A small CTC audio transcriber, trained from scratch: waveform 16khz input.
Rows from block 3 of a small CTC audio transcriber, named by matrix and row number. Rows with one number belong to one neuron. Each number is 200 + 30 x the weight over its row's rms, rounded and kept within 0 to 999. All counts start at 0.
Before each neuron's rows are labels from the 100 clips, of 14976, where the neuron reaches its highest value: "loudest" is the band of the loudest frequency at the time of the peak. Only what is clearly more common there than usual is listed. The data: read English sentences (LibriTTS-R).
# fc1: first MLP up (model.blocks.3.ff1.fc1.weight, 640x160), inputs 120-159
# fc2: first MLP down (model.blocks.3.ff1.fc2.weight, 160x640, transposed), outputs 120-159

loudest: 250 to 500 Hz
fc1.231,206,172,182,218,206,182,193,180,158,190,141,182,223,224,176,271,202,209,196,188,190,182,213,205,196,204,209,209,246,212,166,210,166,158,182,223,205,141,202,225
fc2.231,218,181,237,228,207,247,196,212,200,185,175,192,188,226,227,218,218,195,194,191,129,246,194,179,246,192,178,146,215,176,197,232,248,189,206,238,227,164,135,221

loudest: 500 to 1000 Hz
fc1.617,180,203,203,204,247,200,144,197,238,228,223,180,174,196,242,176,165,161,208,184,256,220,184,152,178,229,192,169,214,219,218,185,193,170,200,190,186,182,207,228
fc2.617,245,179,191,180,180,252,250,177,267,124,196,204,210,142,227,254,213,238,180,123,256,173,224,221,248,193,163,215,198,153,210,213,246,218,181,190,211,178,187,157

loudest: 2000 to 4000 Hz
fc1.374,191,216,172,200,293,169,153,203,185,162,151,182,250,170,230,201,195,215,238,193,224,214,171,218,228,153,205,213,175,230,173,208,221,141,240,179,227,195,164,184
fc2.374,206,171,186,209,244,265,222,245,193,152,218,196,251,199,217,179,225,240,205,211,238,183,197,245,271,201,167,190,153,227,159,172,174,244,186,170,192,204,177,188

loudest: 250 to 500 Hz
fc1.184,176,201,215,250,223,185,194,166,203,255,212,178,193,187,220,215,210,218,215,183,184,179,218,251,136,189,203,255,183,179,180,213,208,138,196,209,140,143,219,204
fc2.184,226,189,156,210,206,242,249,224,218,194,227,265,249,212,232,156,227,176,205,240,196,187,233,236,282,209,230,196,185,178,137,194,228,236,158,205,189,211,180,201

loudest: 250 to 500 Hz; 500 to 1000 Hz
fc1.174,229,167,190,180,154,234,150,222,199,265,215,231,192,180,271,149,192,191,193,186,195,202,190,212,228,143,208,205,221,258,192,188,190,245,168,163,173,205,219,161
fc2.174,185,186,201,126,176,184,245,187,119,171,160,201,177,161,178,201,160,174,184,216,220,225,207,207,179,247,185,236,231,230,168,212,224,237,207,181,238,178,188,179

loudest: 1000 to 2000 Hz
fc1.329,211,253,225,237,155,167,181,164,243,219,203,176,222,218,209,171,184,241,228,174,202,158,162,201,159,209,161,232,194,185,191,243,190,187,211,164,221,158,202,148
fc2.329,179,190,172,221,229,207,167,171,233,164,205,196,188,180,228,157,214,214,204,180,266,239,204,243,234,209,195,194,245,242,141,170,204,161,203,190,159,236,202,121

loudest: 500 to 1000 Hz; 1000 to 2000 Hz
fc1.233,203,200,242,207,186,179,252,170,194,241,174,218,230,181,165,160,228,216,213,159,177,194,152,247,160,194,253,201,200,194,192,221,215,196,183,200,176,121,181,162
fc2.233,240,184,245,204,223,188,182,150,201,187,177,176,183,188,220,154,170,173,271,201,180,200,133,245,220,200,190,198,239,225,159,187,213,186,262,184,249,186,199,173

loudest: 1000 to 2000 Hz; 500 to 1000 Hz
fc1.466,225,233,182,211,224,128,249,146,282,182,197,215,207,206,225,161,196,196,210,155,201,208,205,158,191,162,198,228,163,195,158,207,212,227,225,192,191,138,170,186
fc2.466,190,224,186,177,162,242,220,195,199,180,223,206,281,177,188,197,216,210,177,240,221,192,157,205,223,200,182,198,146,190,188,181,271,249,166,260,227,190,196,200

loudest: 500 to 1000 Hz
fc1.166,214,233,196,184,230,199,182,182,210,205,221,176,187,180,269,215,236,234,189,181,195,192,196,222,229,223,217,206,213,146,217,193,203,136,188,177,205,186,198,239
fc2.166,252,171,227,206,165,175,199,214,154,251,209,182,176,271,223,222,195,202,195,201,183,183,221,158,202,195,236,218,134,193,223,210,127,243,197,227,205,217,215,210

loudest: 500 to 1000 Hz
fc1.330,223,173,225,208,241,227,237,198,200,218,222,243,225,168,213,191,213,144,210,153,190,225,259,196,175,192,223,219,210,219,166,206,193,249,168,233,213,245,253,221
fc2.330,154,256,207,179,203,131,235,209,229,203,191,212,229,209,186,234,247,215,160,234,197,215,196,162,261,204,171,211,218,194,214,148,227,214,187,208,164,239,204,256

loudest: 1000 to 2000 Hz
fc1.368,208,224,191,200,167,246,174,260,246,240,176,159,206,193,208,181,198,170,161,152,210,189,178,181,208,197,217,189,203,155,265,163,205,202,145,139,239,227,214,158
fc2.368,217,199,179,177,198,193,215,210,195,220,175,169,155,214,193,143,205,170,168,199,189,215,208,185,215,169,145,239,229,221,176,216,203,222,234,220,110,202,259,247

loudest: 2000 to 4000 Hz
fc1.239,188,191,202,154,247,164,205,171,158,210,186,208,208,189,231,119,211,228,230,212,208,248,207,221,178,131,180,192,261,190,219,199,197,209,232,221,178,234,176,169
fc2.239,128,203,204,121,196,170,276,244,227,173,259,172,218,204,186,240,204,178,203,220,212,239,172,167,251,241,199,160,173,209,214,169,193,249,238,154,208,199,196,143

loudest: 4000 to 8000 Hz
fc1.256,210,185,223,263,230,182,219,217,225,162,176,169,190,166,174,197,226,189,167,173,216,270,215,198,203,189,130,231,220,167,201,194,185,174,201,210,200,139,240,153
fc2.256,216,188,229,181,199,155,166,229,216,217,240,187,183,223,208,195,208,228,200,216,193,204,190,214,207,244,258,216,286,234,237,199,163,205,189,170,200,218,159,220

loudest: 2000 to 4000 Hz
fc1.27,169,191,197,224,177,169,165,186,253,156,222,198,207,155,242,277,154,197,198,215,197,232,178,197,215,203,177,215,216,184,236,132,185,207,224,227,220,209,203,201
fc2.27,197,231,180,206,194,204,168,254,249,179,230,262,249,212,210,247,221,217,213,174,158,212,218,168,202,209,172,226,208,132,238,215,136,192,188,171,185,183,199,244

loudest: 4000 to 8000 Hz; 2000 to 4000 Hz
fc1.606,216,195,219,247,245,186,151,183,203,214,184,184,149,180,179,187,244,214,175,184,157,224,279,145,200,234,195,226,188,233,188,181,171,186,180,195,231,207,196,172
fc2.606,212,210,208,182,208,252,199,178,246,224,171,247,251,186,232,196,157,201,237,238,201,251,202,198,258,155,169,184,197,196,189,190,223,212,194,161,204,184,198,265

loudest: 500 to 1000 Hz; 1000 to 2000 Hz
fc1.585,192,216,183,125,219,190,197,208,204,199,242,235,172,244,192,209,238,148,180,150,138,222,188,252,178,212,219,163,206,197,238,198,219,212,183,224,249,169,230,188
fc2.585,189,199,197,223,157,220,224,190,205,192,180,183,204,204,200,232,215,172,213,215,132,204,136,211,286,178,161,192,215,183,186,177,224,216,212,210,213,223,210,193

loudest: 500 to 1000 Hz
fc1.630,194,229,222,212,188,195,166,215,230,209,233,200,180,153,222,200,279,151,228,171,181,193,185,258,215,119,184,189,208,187,151,166,201,149,226,240,201,209,185,265
fc2.630,202,252,175,179,224,209,216,249,186,179,233,154,236,167,213,217,159,216,133,189,173,201,228,201,190,239,242,199,185,213,210,235,229,259,166,197,173,232,225,203

loudest: 1000 to 2000 Hz
fc1.480,167,200,278,211,221,163,195,147,177,224,163,190,234,178,230,207,204,195,182,158,140,250,191,236,179,212,236,182,196,184,214,205,171,206,162,210,185,198,206,214
fc2.480,230,199,191,217,173,220,252,199,183,241,206,257,218,214,167,180,112,227,198,171,193,150,267,177,188,189,200,202,169,203,153,153,284,165,161,159,228,160,217,208

loudest: 250 to 500 Hz
fc1.139,171,198,186,222,267,205,197,202,230,209,180,227,255,188,120,227,192,206,232,253,181,165,212,202,195,186,168,157,184,201,198,202,228,213,250,240,162,178,205,158
fc2.139,199,233,190,185,153,195,200,158,152,233,206,229,174,229,154,246,171,202,196,225,194,174,236,190,202,204,246,231,203,188,200,218,229,199,193,213,168,229,200,167

loudest: 250 to 500 Hz
fc1.23,204,232,218,176,143,222,190,164,206,245,188,173,200,203,142,193,160,217,192,223,138,223,219,228,183,154,193,197,207,226,179,180,187,218,181,175,232,193,162,198
fc2.23,250,180,165,221,192,202,153,139,247,177,236,207,202,192,209,170,208,178,183,162,186,227,220,232,257,276,205,233,226,157,160,133,165,229,154,181,186,199,228,206

loudest: 250 to 500 Hz
fc1.127,180,174,193,158,155,249,197,190,225,158,226,156,193,220,169,176,213,245,222,228,158,178,204,183,234,221,225,144,206,215,174,226,160,197,198,193,211,183,200,169
fc2.127,186,211,150,215,210,229,219,245,227,145,157,188,203,173,137,257,231,196,194,163,183,206,172,162,199,184,264,179,138,208,174,236,158,176,180,266,172,220,199,255

loudest: 2000 to 4000 Hz
fc1.428,209,210,212,164,176,167,209,217,195,162,192,119,181,174,193,224,150,219,243,195,216,220,255,189,226,183,140,180,203,199,220,210,179,212,212,222,165,160,223,212
fc2.428,156,175,194,207,196,179,187,180,220,193,180,151,205,217,147,165,222,168,189,155,196,262,129,133,211,216,223,223,184,203,240,189,182,182,219,175,200,242,250,183

loudest: 250 to 500 Hz
fc1.89,175,225,161,227,154,166,197,170,229,214,225,233,212,198,164,180,229,158,226,168,190,187,182,199,191,168,236,201,237,222,193,199,210,233,178,208,219,184,231,230
fc2.89,209,237,140,196,253,171,194,169,195,148,181,212,233,181,157,217,214,173,199,172,147,189,208,181,165,200,199,219,232,181,176,168,205,197,290,200,139,225,179,214

loudest: 1000 to 2000 Hz
fc1.274,226,194,247,149,189,144,217,162,197,226,182,223,212,141,208,188,188,236,186,206,204,151,232,172,194,216,203,169,183,226,222,141,174,168,219,217,148,270,175,189
fc2.274,218,153,166,201,215,213,213,239,175,212,206,113,203,195,189,217,167,245,188,282,223,186,244,193,186,251,167,184,265,224,237,196,202,192,241,168,217,220,200,197

loudest: 500 to 1000 Hz
fc1.363,195,185,165,188,160,190,211,203,174,173,176,204,192,198,179,207,158,252,235,197,138,237,199,169,196,220,234,175,203,223,208,199,156,191,182,181,186,201,193,220
fc2.363,193,207,227,246,151,189,183,207,173,204,151,209,211,230,202,182,180,239,198,240,236,258,191,191,190,172,222,173,220,229,188,215,179,211,235,229,169,174,227,171

loudest: 500 to 1000 Hz; 250 to 500 Hz
fc1.444,139,199,166,121,204,152,162,198,205,205,201,166,178,196,236,183,231,170,206,190,214,231,221,201,170,173,228,225,228,222,203,202,212,216,142,217,153,211,201,209
fc2.444,168,205,213,212,197,242,168,142,220,189,204,233,210,268,176,237,225,158,202,157,171,170,220,219,191,190,168,209,196,157,138,234,227,221,233,209,230,180,196,204

loudest: 4000 to 8000 Hz
fc1.194,158,167,204,210,188,178,157,140,150,221,157,215,248,212,234,197,202,193,177,210,215,197,191,158,139,232,154,158,239,163,216,187,198,207,227,159,202,201,217,165
fc2.194,195,180,211,189,206,162,206,177,187,237,212,229,168,195,218,185,162,176,214,160,212,188,207,156,211,199,199,295,199,174,207,159,168,203,201,188,226,208,259,181

loudest: 4000 to 8000 Hz
fc1.626,195,175,178,185,187,172,190,176,233,172,213,257,200,156,193,180,210,266,217,159,219,166,250,152,187,211,234,204,197,194,203,176,227,246,166,108,255,172,211,269
fc2.626,186,203,112,207,232,206,207,135,218,150,260,197,142,158,223,177,200,181,219,180,221,123,230,283,250,228,195,217,230,201,187,191,218,202,174,200,228,191,191,189

loudest: 250 to 500 Hz
fc1.333,213,228,189,203,196,232,207,162,134,251,204,140,200,221,214,229,190,217,154,137,184,204,179,168,193,291,227,150,276,189,186,230,228,242,151,234,151,162,181,216
fc2.333,228,204,238,209,205,217,195,204,232,229,220,218,177,192,216,196,233,248,200,215,193,156,194,211,191,180,172,162,185,211,243,184,209,190,195,271,233,173,202,209

loudest: 2000 to 4000 Hz; 4000 to 8000 Hz
fc1.570,173,206,209,196,229,210,153,213,189,166,216,201,235,195,229,200,169,187,174,192,182,176,202,288,213,121,221,201,237,175,206,160,233,184,193,248,180,209,190,175
fc2.570,187,203,169,218,213,219,162,221,141,234,159,200,211,213,225,182,210,161,175,187,225,190,226,200,225,222,224,198,209,211,202,213,214,208,181,215,243,244,195,233

loudest: 1000 to 2000 Hz
fc1.268,236,238,176,216,191,233,205,136,189,177,212,262,191,185,201,169,178,246,228,196,258,174,165,195,170,200,212,220,201,178,178,212,198,137,160,209,199,181,186,193
fc2.268,164,200,190,236,181,215,221,214,226,138,203,164,226,232,179,174,181,239,180,237,211,193,156,262,205,218,194,163,180,220,174,264,195,199,245,206,212,191,200,160

loudest: 250 to 500 Hz
fc1.604,244,218,226,199,192,230,236,217,155,208,220,256,193,210,263,196,227,146,165,201,187,203,258,147,225,213,180,238,226,229,168,182,218,171,194,174,216,221,173,182
fc2.604,211,183,180,255,236,182,253,189,249,214,146,212,217,210,241,186,221,171,221,156,174,220,208,254,183,186,222,152,166,153,230,207,214,234,166,184,181,198,158,206

loudest: 4000 to 8000 Hz
fc1.106,199,205,167,215,237,222,157,201,214,148,188,233,210,192,184,222,201,227,172,163,185,192,219,188,198,256,168,176,180,208,267,160,207,191,178,173,151,227,269,209
fc2.106,185,191,237,215,181,188,225,205,178,162,157,176,247,166,231,163,141,164,216,155,215,183,228,159,180,149,256,205,238,211,233,280,196,185,200,200,177,213,219,271

loudest: 500 to 1000 Hz
fc1.579,222,152,181,143,202,200,244,182,192,219,191,140,189,253,204,174,204,207,135,198,173,174,214,162,233,232,210,207,249,217,191,170,213,233,169,245,207,188,194,197
fc2.579,219,194,222,160,181,200,223,190,205,199,194,180,226,195,212,165,243,226,217,189,195,192,263,164,231,205,215,184,217,217,186,222,238,208,214,193,218,171,220,239

loudest: 250 to 500 Hz
fc1.306,213,255,138,202,205,217,164,203,188,192,227,157,208,233,192,183,156,194,181,222,200,170,141,168,178,289,225,217,172,188,183,149,195,235,174,247,178,181,193,175
fc2.306,163,186,232,222,200,191,223,236,245,227,200,189,236,171,219,201,172,149,197,269,200,181,253,184,183,227,222,171,224,196,234,217,249,150,236,136,149,197,165,189

loudest: 500 to 1000 Hz
fc1.378,181,239,203,177,260,179,251,223,175,217,195,203,111,210,184,246,217,204,177,172,206,209,166,193,183,206,236,198,238,187,193,228,158,169,232,169,182,151,188,228
fc2.378,154,178,188,176,147,211,190,164,232,213,183,195,249,172,195,183,187,220,203,141,211,210,169,244,228,165,193,250,155,247,195,161,257,202,179,209,207,180,231,261

loudest: 500 to 1000 Hz
fc1.271,228,213,203,194,205,212,189,211,191,234,136,195,186,241,185,253,210,217,175,203,137,189,172,178,226,201,218,139,189,175,179,190,181,213,212,192,215,211,232,175
fc2.271,227,147,184,178,161,197,216,190,234,242,226,229,243,205,226,208,145,220,236,230,194,200,182,221,226,196,231,195,173,180,149,156,173,175,187,253,162,173,205,207

loudest: 500 to 1000 Hz
fc1.550,173,261,163,206,182,204,196,225,176,186,226,207,191,164,213,141,223,244,205,182,148,163,186,181,205,206,196,234,169,198,201,187,178,208,233,111,226,203,258,225
fc2.550,195,257,184,211,210,178,183,200,227,164,197,199,295,154,194,204,156,202,190,263,192,184,208,156,160,208,201,197,176,157,231,234,202,200,207,223,210,208,196,184

loudest: 500 to 1000 Hz
fc1.44,195,200,143,175,194,186,212,198,126,167,214,140,139,166,216,189,230,190,247,222,245,256,249,211,217,230,206,179,172,189,240,197,188,200,258,246,192,195,201,177
fc2.44,219,173,172,243,209,240,225,173,190,187,239,225,232,227,229,242,213,250,217,218,116,236,177,192,228,145,147,182,215,196,214,200,193,172,191,190,218,198,185,195

loudest: 1000 to 2000 Hz
fc1.265,194,209,190,181,173,163,138,178,160,168,165,185,177,224,193,207,247,211,218,200,193,213,189,249,182,243,242,212,201,192,167,184,185,145,199,201,214,251,218,124
fc2.265,124,219,203,190,228,194,194,216,258,155,200,196,199,226,207,211,230,239,199,217,237,183,249,200,225,179,199,137,177,171,124,217,223,178,230,191,204,213,207,217

loudest: 4000 to 8000 Hz
fc1.463,170,201,170,258,208,216,182,196,180,244,211,210,119,231,239,192,184,186,179,174,188,235,202,233,203,278,190,209,249,187,216,212,239,184,210,206,205,205,188,199
fc2.463,169,145,213,193,191,159,210,195,226,183,193,193,210,192,193,176,223,221,233,200,186,199,156,152,163,204,203,190,172,174,155,183,178,219,221,193,232,191,210,182

loudest: 250 to 500 Hz
fc1.326,198,206,180,177,202,195,170,229,198,209,197,190,166,228,184,209,211,140,228,217,220,161,162,201,149,200,224,139,168,151,153,259,183,193,145,232,276,214,194,219
fc2.326,215,158,203,129,224,215,198,241,249,213,138,156,186,159,215,177,194,150,187,225,181,164,207,166,233,203,215,219,168,189,232,219,174,230,221,189,182,228,214,167

loudest: 4000 to 8000 Hz
fc1.81,198,185,189,162,191,240,164,135,180,157,213,144,180,207,174,196,213,225,245,213,233,259,244,189,183,270,236,199,159,222,197,185,148,187,198,146,219,154,219,244
fc2.81,237,103,224,212,247,201,169,200,169,238,149,198,180,210,204,164,184,233,174,206,162,183,215,140,195,147,150,191,218,186,159,214,217,177,172,142,237,210,180,171

loudest: 500 to 1000 Hz
fc1.227,177,232,248,159,224,226,213,219,182,261,189,179,214,177,171,173,162,188,173,204,212,183,189,226,130,164,195,185,181,227,228,232,185,218,202,149,178,151,177,207
fc2.227,156,241,204,183,206,181,224,213,252,239,166,234,236,219,206,224,225,214,133,201,168,194,219,167,225,209,121,220,173,248,202,191,190,198,217,233,187,258,231,187

loudest: 500 to 1000 Hz
fc1.377,232,209,222,208,208,234,251,189,158,218,200,237,230,236,174,221,154,218,173,186,183,194,191,237,198,233,194,171,206,178,155,197,217,189,219,163,181,194,259,200
fc2.377,183,181,177,200,176,221,269,243,190,191,212,212,206,271,257,228,242,194,174,247,173,194,181,199,176,208,222,206,213,210,183,236,266,232,280,191,209,155,203,195

loudest: 2000 to 4000 Hz
fc1.223,176,165,192,178,201,160,227,190,165,218,196,178,166,208,210,213,202,228,187,198,178,205,211,145,206,211,192,182,200,170,213,224,239,216,184,197,217,181,257,165
fc2.223,186,159,211,209,231,195,241,139,147,176,214,173,241,248,217,197,231,200,183,202,214,221,228,221,178,248,194,217,205,132,194,188,188,232,253,185,222,177,199,202

loudest: 500 to 1000 Hz
fc1.71,265,141,203,203,229,213,167,202,195,276,193,219,235,172,199,191,185,136,202,174,188,247,165,177,184,221,172,212,216,182,189,181,213,242,204,221,184,165,236,207
fc2.71,183,203,182,216,206,231,208,237,136,191,226,153,174,203,195,177,198,227,237,223,198,203,217,223,180,155,221,242,198,219,163,169,170,210,198,231,233,209,209,202

loudest: 500 to 1000 Hz
fc1.376,218,181,164,176,196,241,178,252,238,189,183,195,194,167,197,191,231,155,206,144,212,215,239,212,235,197,179,221,311,215,239,182,217,174,192,203,191,219,229,205
fc2.376,212,233,161,146,228,195,234,247,239,201,211,164,207,199,167,151,200,163,212,229,203,183,171,200,203,263,219,189,191,202,222,239,169,151,193,222,114,192,208,162

loudest: 4000 to 8000 Hz
fc1.254,205,206,161,176,206,181,208,198,170,169,234,168,167,166,250,187,199,176,192,175,226,214,229,165,154,223,222,194,181,163,176,221,196,201,200,156,240,211,233,215
fc2.254,196,205,167,168,158,225,219,154,184,153,177,201,207,195,218,238,198,172,197,136,183,203,236,171,185,170,183,194,189,218,194,232,164,183,180,158,186,239,209,237

loudest: 500 to 1000 Hz
fc1.244,251,218,209,175,184,189,211,251,183,205,169,181,204,187,171,238,221,215,196,217,220,211,183,167,214,212,144,196,188,141,246,190,149,146,212,208,219,210,223,221
fc2.244,219,185,167,200,243,219,156,160,218,226,215,215,225,196,200,192,244,174,253,221,182,175,141,209,219,206,223,222,175,205,221,220,192,272,184,232,170,237,186,184

loudest: 250 to 500 Hz
fc1.170,193,211,204,181,204,159,160,150,167,235,184,206,156,193,232,249,226,212,176,200,185,197,158,242,240,213,212,158,175,207,162,181,169,194,173,209,154,161,200,140
fc2.170,213,246,164,217,208,260,248,251,166,147,184,236,214,158,155,188,195,191,188,123,217,202,220,206,154,194,238,211,152,200,194,212,195,202,198,218,224,276,218,170

loudest: 2000 to 4000 Hz; 4000 to 8000 Hz
fc1.252,204,223,235,158,230,147,192,171,226,219,215,195,166,198,161,170,243,179,229,176,239,203,195,201,154,213,266,224,207,246,133,203,146,204,162,203,253,206,148,205
fc2.252,246,180,227,207,180,185,245,183,246,179,231,240,251,201,201,236,167,192,208,185,196,190,157,243,221,199,201,175,210,159,151,166,220,202,232,174,161,268,170,216

loudest: 500 to 1000 Hz
fc1.285,182,194,170,224,231,277,173,149,208,197,226,182,201,180,186,149,195,225,145,149,224,196,202,178,218,221,188,183,182,223,209,203,184,209,159,174,171,218,205,211
fc2.285,235,197,180,207,186,168,187,178,101,174,187,211,223,141,231,182,163,172,168,258,178,210,186,225,240,181,240,233,232,197,216,227,195,137,212,151,239,242,204,158

loudest: 500 to 1000 Hz
fc1.464,187,247,185,208,174,177,239,178,182,168,188,178,182,201,270,233,271,203,239,159,210,223,204,227,162,189,216,202,161,184,202,184,160,193,148,200,165,217,192,172
fc2.464,220,171,229,233,177,174,231,168,172,207,211,256,181,213,172,192,185,204,203,197,215,166,193,217,247,178,170,231,213,214,195,247,181,175,200,246,190,185,150,233

loudest: 2000 to 4000 Hz
fc1.524,213,206,226,229,185,134,209,205,254,188,205,171,249,219,212,189,189,163,208,177,208,228,205,240,217,206,190,245,225,236,200,184,185,240,236,225,172,227,182,175
fc2.524,143,198,198,241,232,170,198,158,246,189,140,233,199,202,207,216,156,193,177,157,208,203,183,142,211,223,226,224,173,173,199,184,161,190,168,260,226,175,216,184

loudest: 2000 to 4000 Hz
fc1.41,180,213,266,218,274,145,160,285,197,184,178,138,208,157,203,239,202,230,231,176,256,158,209,159,272,226,229,199,194,169,140,230,171,170,173,207,195,212,209,177
fc2.41,224,243,201,143,192,192,188,196,210,168,252,200,221,176,210,226,189,212,217,203,218,178,221,202,226,275,229,151,197,158,187,168,160,226,184,222,192,212,190,196

loudest: 500 to 1000 Hz
fc1.491,200,250,184,195,196,193,202,205,176,233,247,166,216,216,265,138,183,247,157,203,231,158,167,152,226,217,221,177,191,213,176,171,206,206,215,184,214,207,209,232
fc2.491,186,168,157,208,210,192,148,217,172,183,240,275,210,159,189,189,150,202,231,209,221,233,222,262,164,211,221,151,185,170,220,232,194,192,202,186,196,190,160,195

loudest: 4000 to 8000 Hz
fc1.297,218,219,186,237,257,250,184,154,191,192,216,170,174,220,199,193,145,243,205,169,148,206,253,130,217,237,185,247,171,222,202,204,197,197,180,190,192,223,204,172
fc2.297,206,203,177,199,244,234,181,182,196,226,175,239,237,229,210,184,156,156,172,224,247,143,254,193,204,141,189,202,267,242,179,220,173,212,199,142,208,172,187,189

loudest: 500 to 1000 Hz
fc1.298,211,219,232,207,227,199,194,178,213,223,166,225,166,175,186,217,277,174,244,162,203,198,243,211,263,241,208,183,211,249,143,245,130,224,181,190,237,226,245,162
fc2.298,227,174,197,224,159,249,208,245,185,172,227,214,204,232,248,126,206,187,215,201,198,177,210,214,197,252,153,158,228,231,233,212,231,144,207,188,221,225,188,227

loudest: 500 to 1000 Hz
fc1.219,192,228,176,165,125,205,223,218,242,221,195,208,239,237,214,174,220,144,201,196,203,203,209,199,216,285,198,196,213,182,218,170,211,177,178,191,178,220,205,183
fc2.219,226,169,165,188,243,162,226,231,198,234,211,210,194,171,216,211,189,143,243,187,201,179,189,216,240,137,248,231,145,212,203,204,184,175,149,191,227,205,218,216

loudest: 500 to 1000 Hz
fc1.360,201,189,184,146,172,166,207,173,201,185,199,202,195,144,223,180,212,226,212,178,188,201,192,216,247,235,187,137,176,216,179,196,188,153,200,218,207,209,207,197
fc2.360,229,159,227,169,245,203,240,178,190,177,175,226,248,170,204,193,252,184,173,186,232,175,189,204,190,247,242,158,193,178,213,180,172,216,169,194,267,235,170,172

loudest: 2000 to 4000 Hz
fc1.86,190,163,217,232,228,183,160,243,247,150,232,210,205,248,218,165,189,209,156,226,240,265,200,216,167,238,222,198,199,219,151,139,184,226,198,163,181,211,215,239
fc2.86,167,197,215,148,202,246,182,180,172,208,206,189,226,174,178,143,204,178,268,236,229,197,147,216,220,189,208,215,187,145,207,248,188,185,200,226,242,218,134,160

loudest: 250 to 500 Hz
fc1.278,185,239,197,148,181,197,175,210,186,194,186,165,163,215,202,229,160,185,238,169,180,243,203,182,182,190,206,187,216,176,231,201,191,192,196,285,169,220,180,156
fc2.278,190,199,143,290,195,191,194,233,197,172,124,200,186,176,185,223,199,229,187,173,165,221,226,201,173,171,232,208,188,204,256,176,171,135,192,152,208,209,205,158

loudest: 250 to 500 Hz
fc1.611,204,229,212,176,202,193,259,191,202,213,199,253,224,193,227,202,235,209,199,217,148,243,168,216,216,194,193,178,206,190,126,250,231,217,201,210,207,200,173,203
fc2.611,208,187,224,228,231,168,204,183,244,209,203,193,229,179,205,259,178,239,192,222,176,201,272,183,176,244,160,188,210,234,188,173,159,238,191,202,225,207,157,142

loudest: 500 to 1000 Hz
fc1.143,222,250,197,227,222,237,224,197,248,172,188,199,195,168,210,206,209,178,140,205,215,173,218,217,240,167,197,179,179,229,191,247,167,198,169,197,185,200,209,162
fc2.143,197,235,198,159,160,207,198,175,192,201,177,237,262,175,257,220,216,192,187,245,195,115,159,246,173,207,258,182,155,238,211,256,197,219,148,224,232,171,248,213

loudest: 250 to 500 Hz
fc1.275,239,178,185,197,142,180,233,236,181,160,185,161,167,180,186,130,210,237,205,194,191,222,134,217,213,199,247,224,235,189,160,243,169,135,141,230,206,184,229,207
fc2.275,200,190,159,247,206,241,153,192,175,176,239,187,199,145,243,234,165,270,183,201,146,211,154,221,175,164,196,241,218,200,227,231,186,164,234,218,147,186,209,224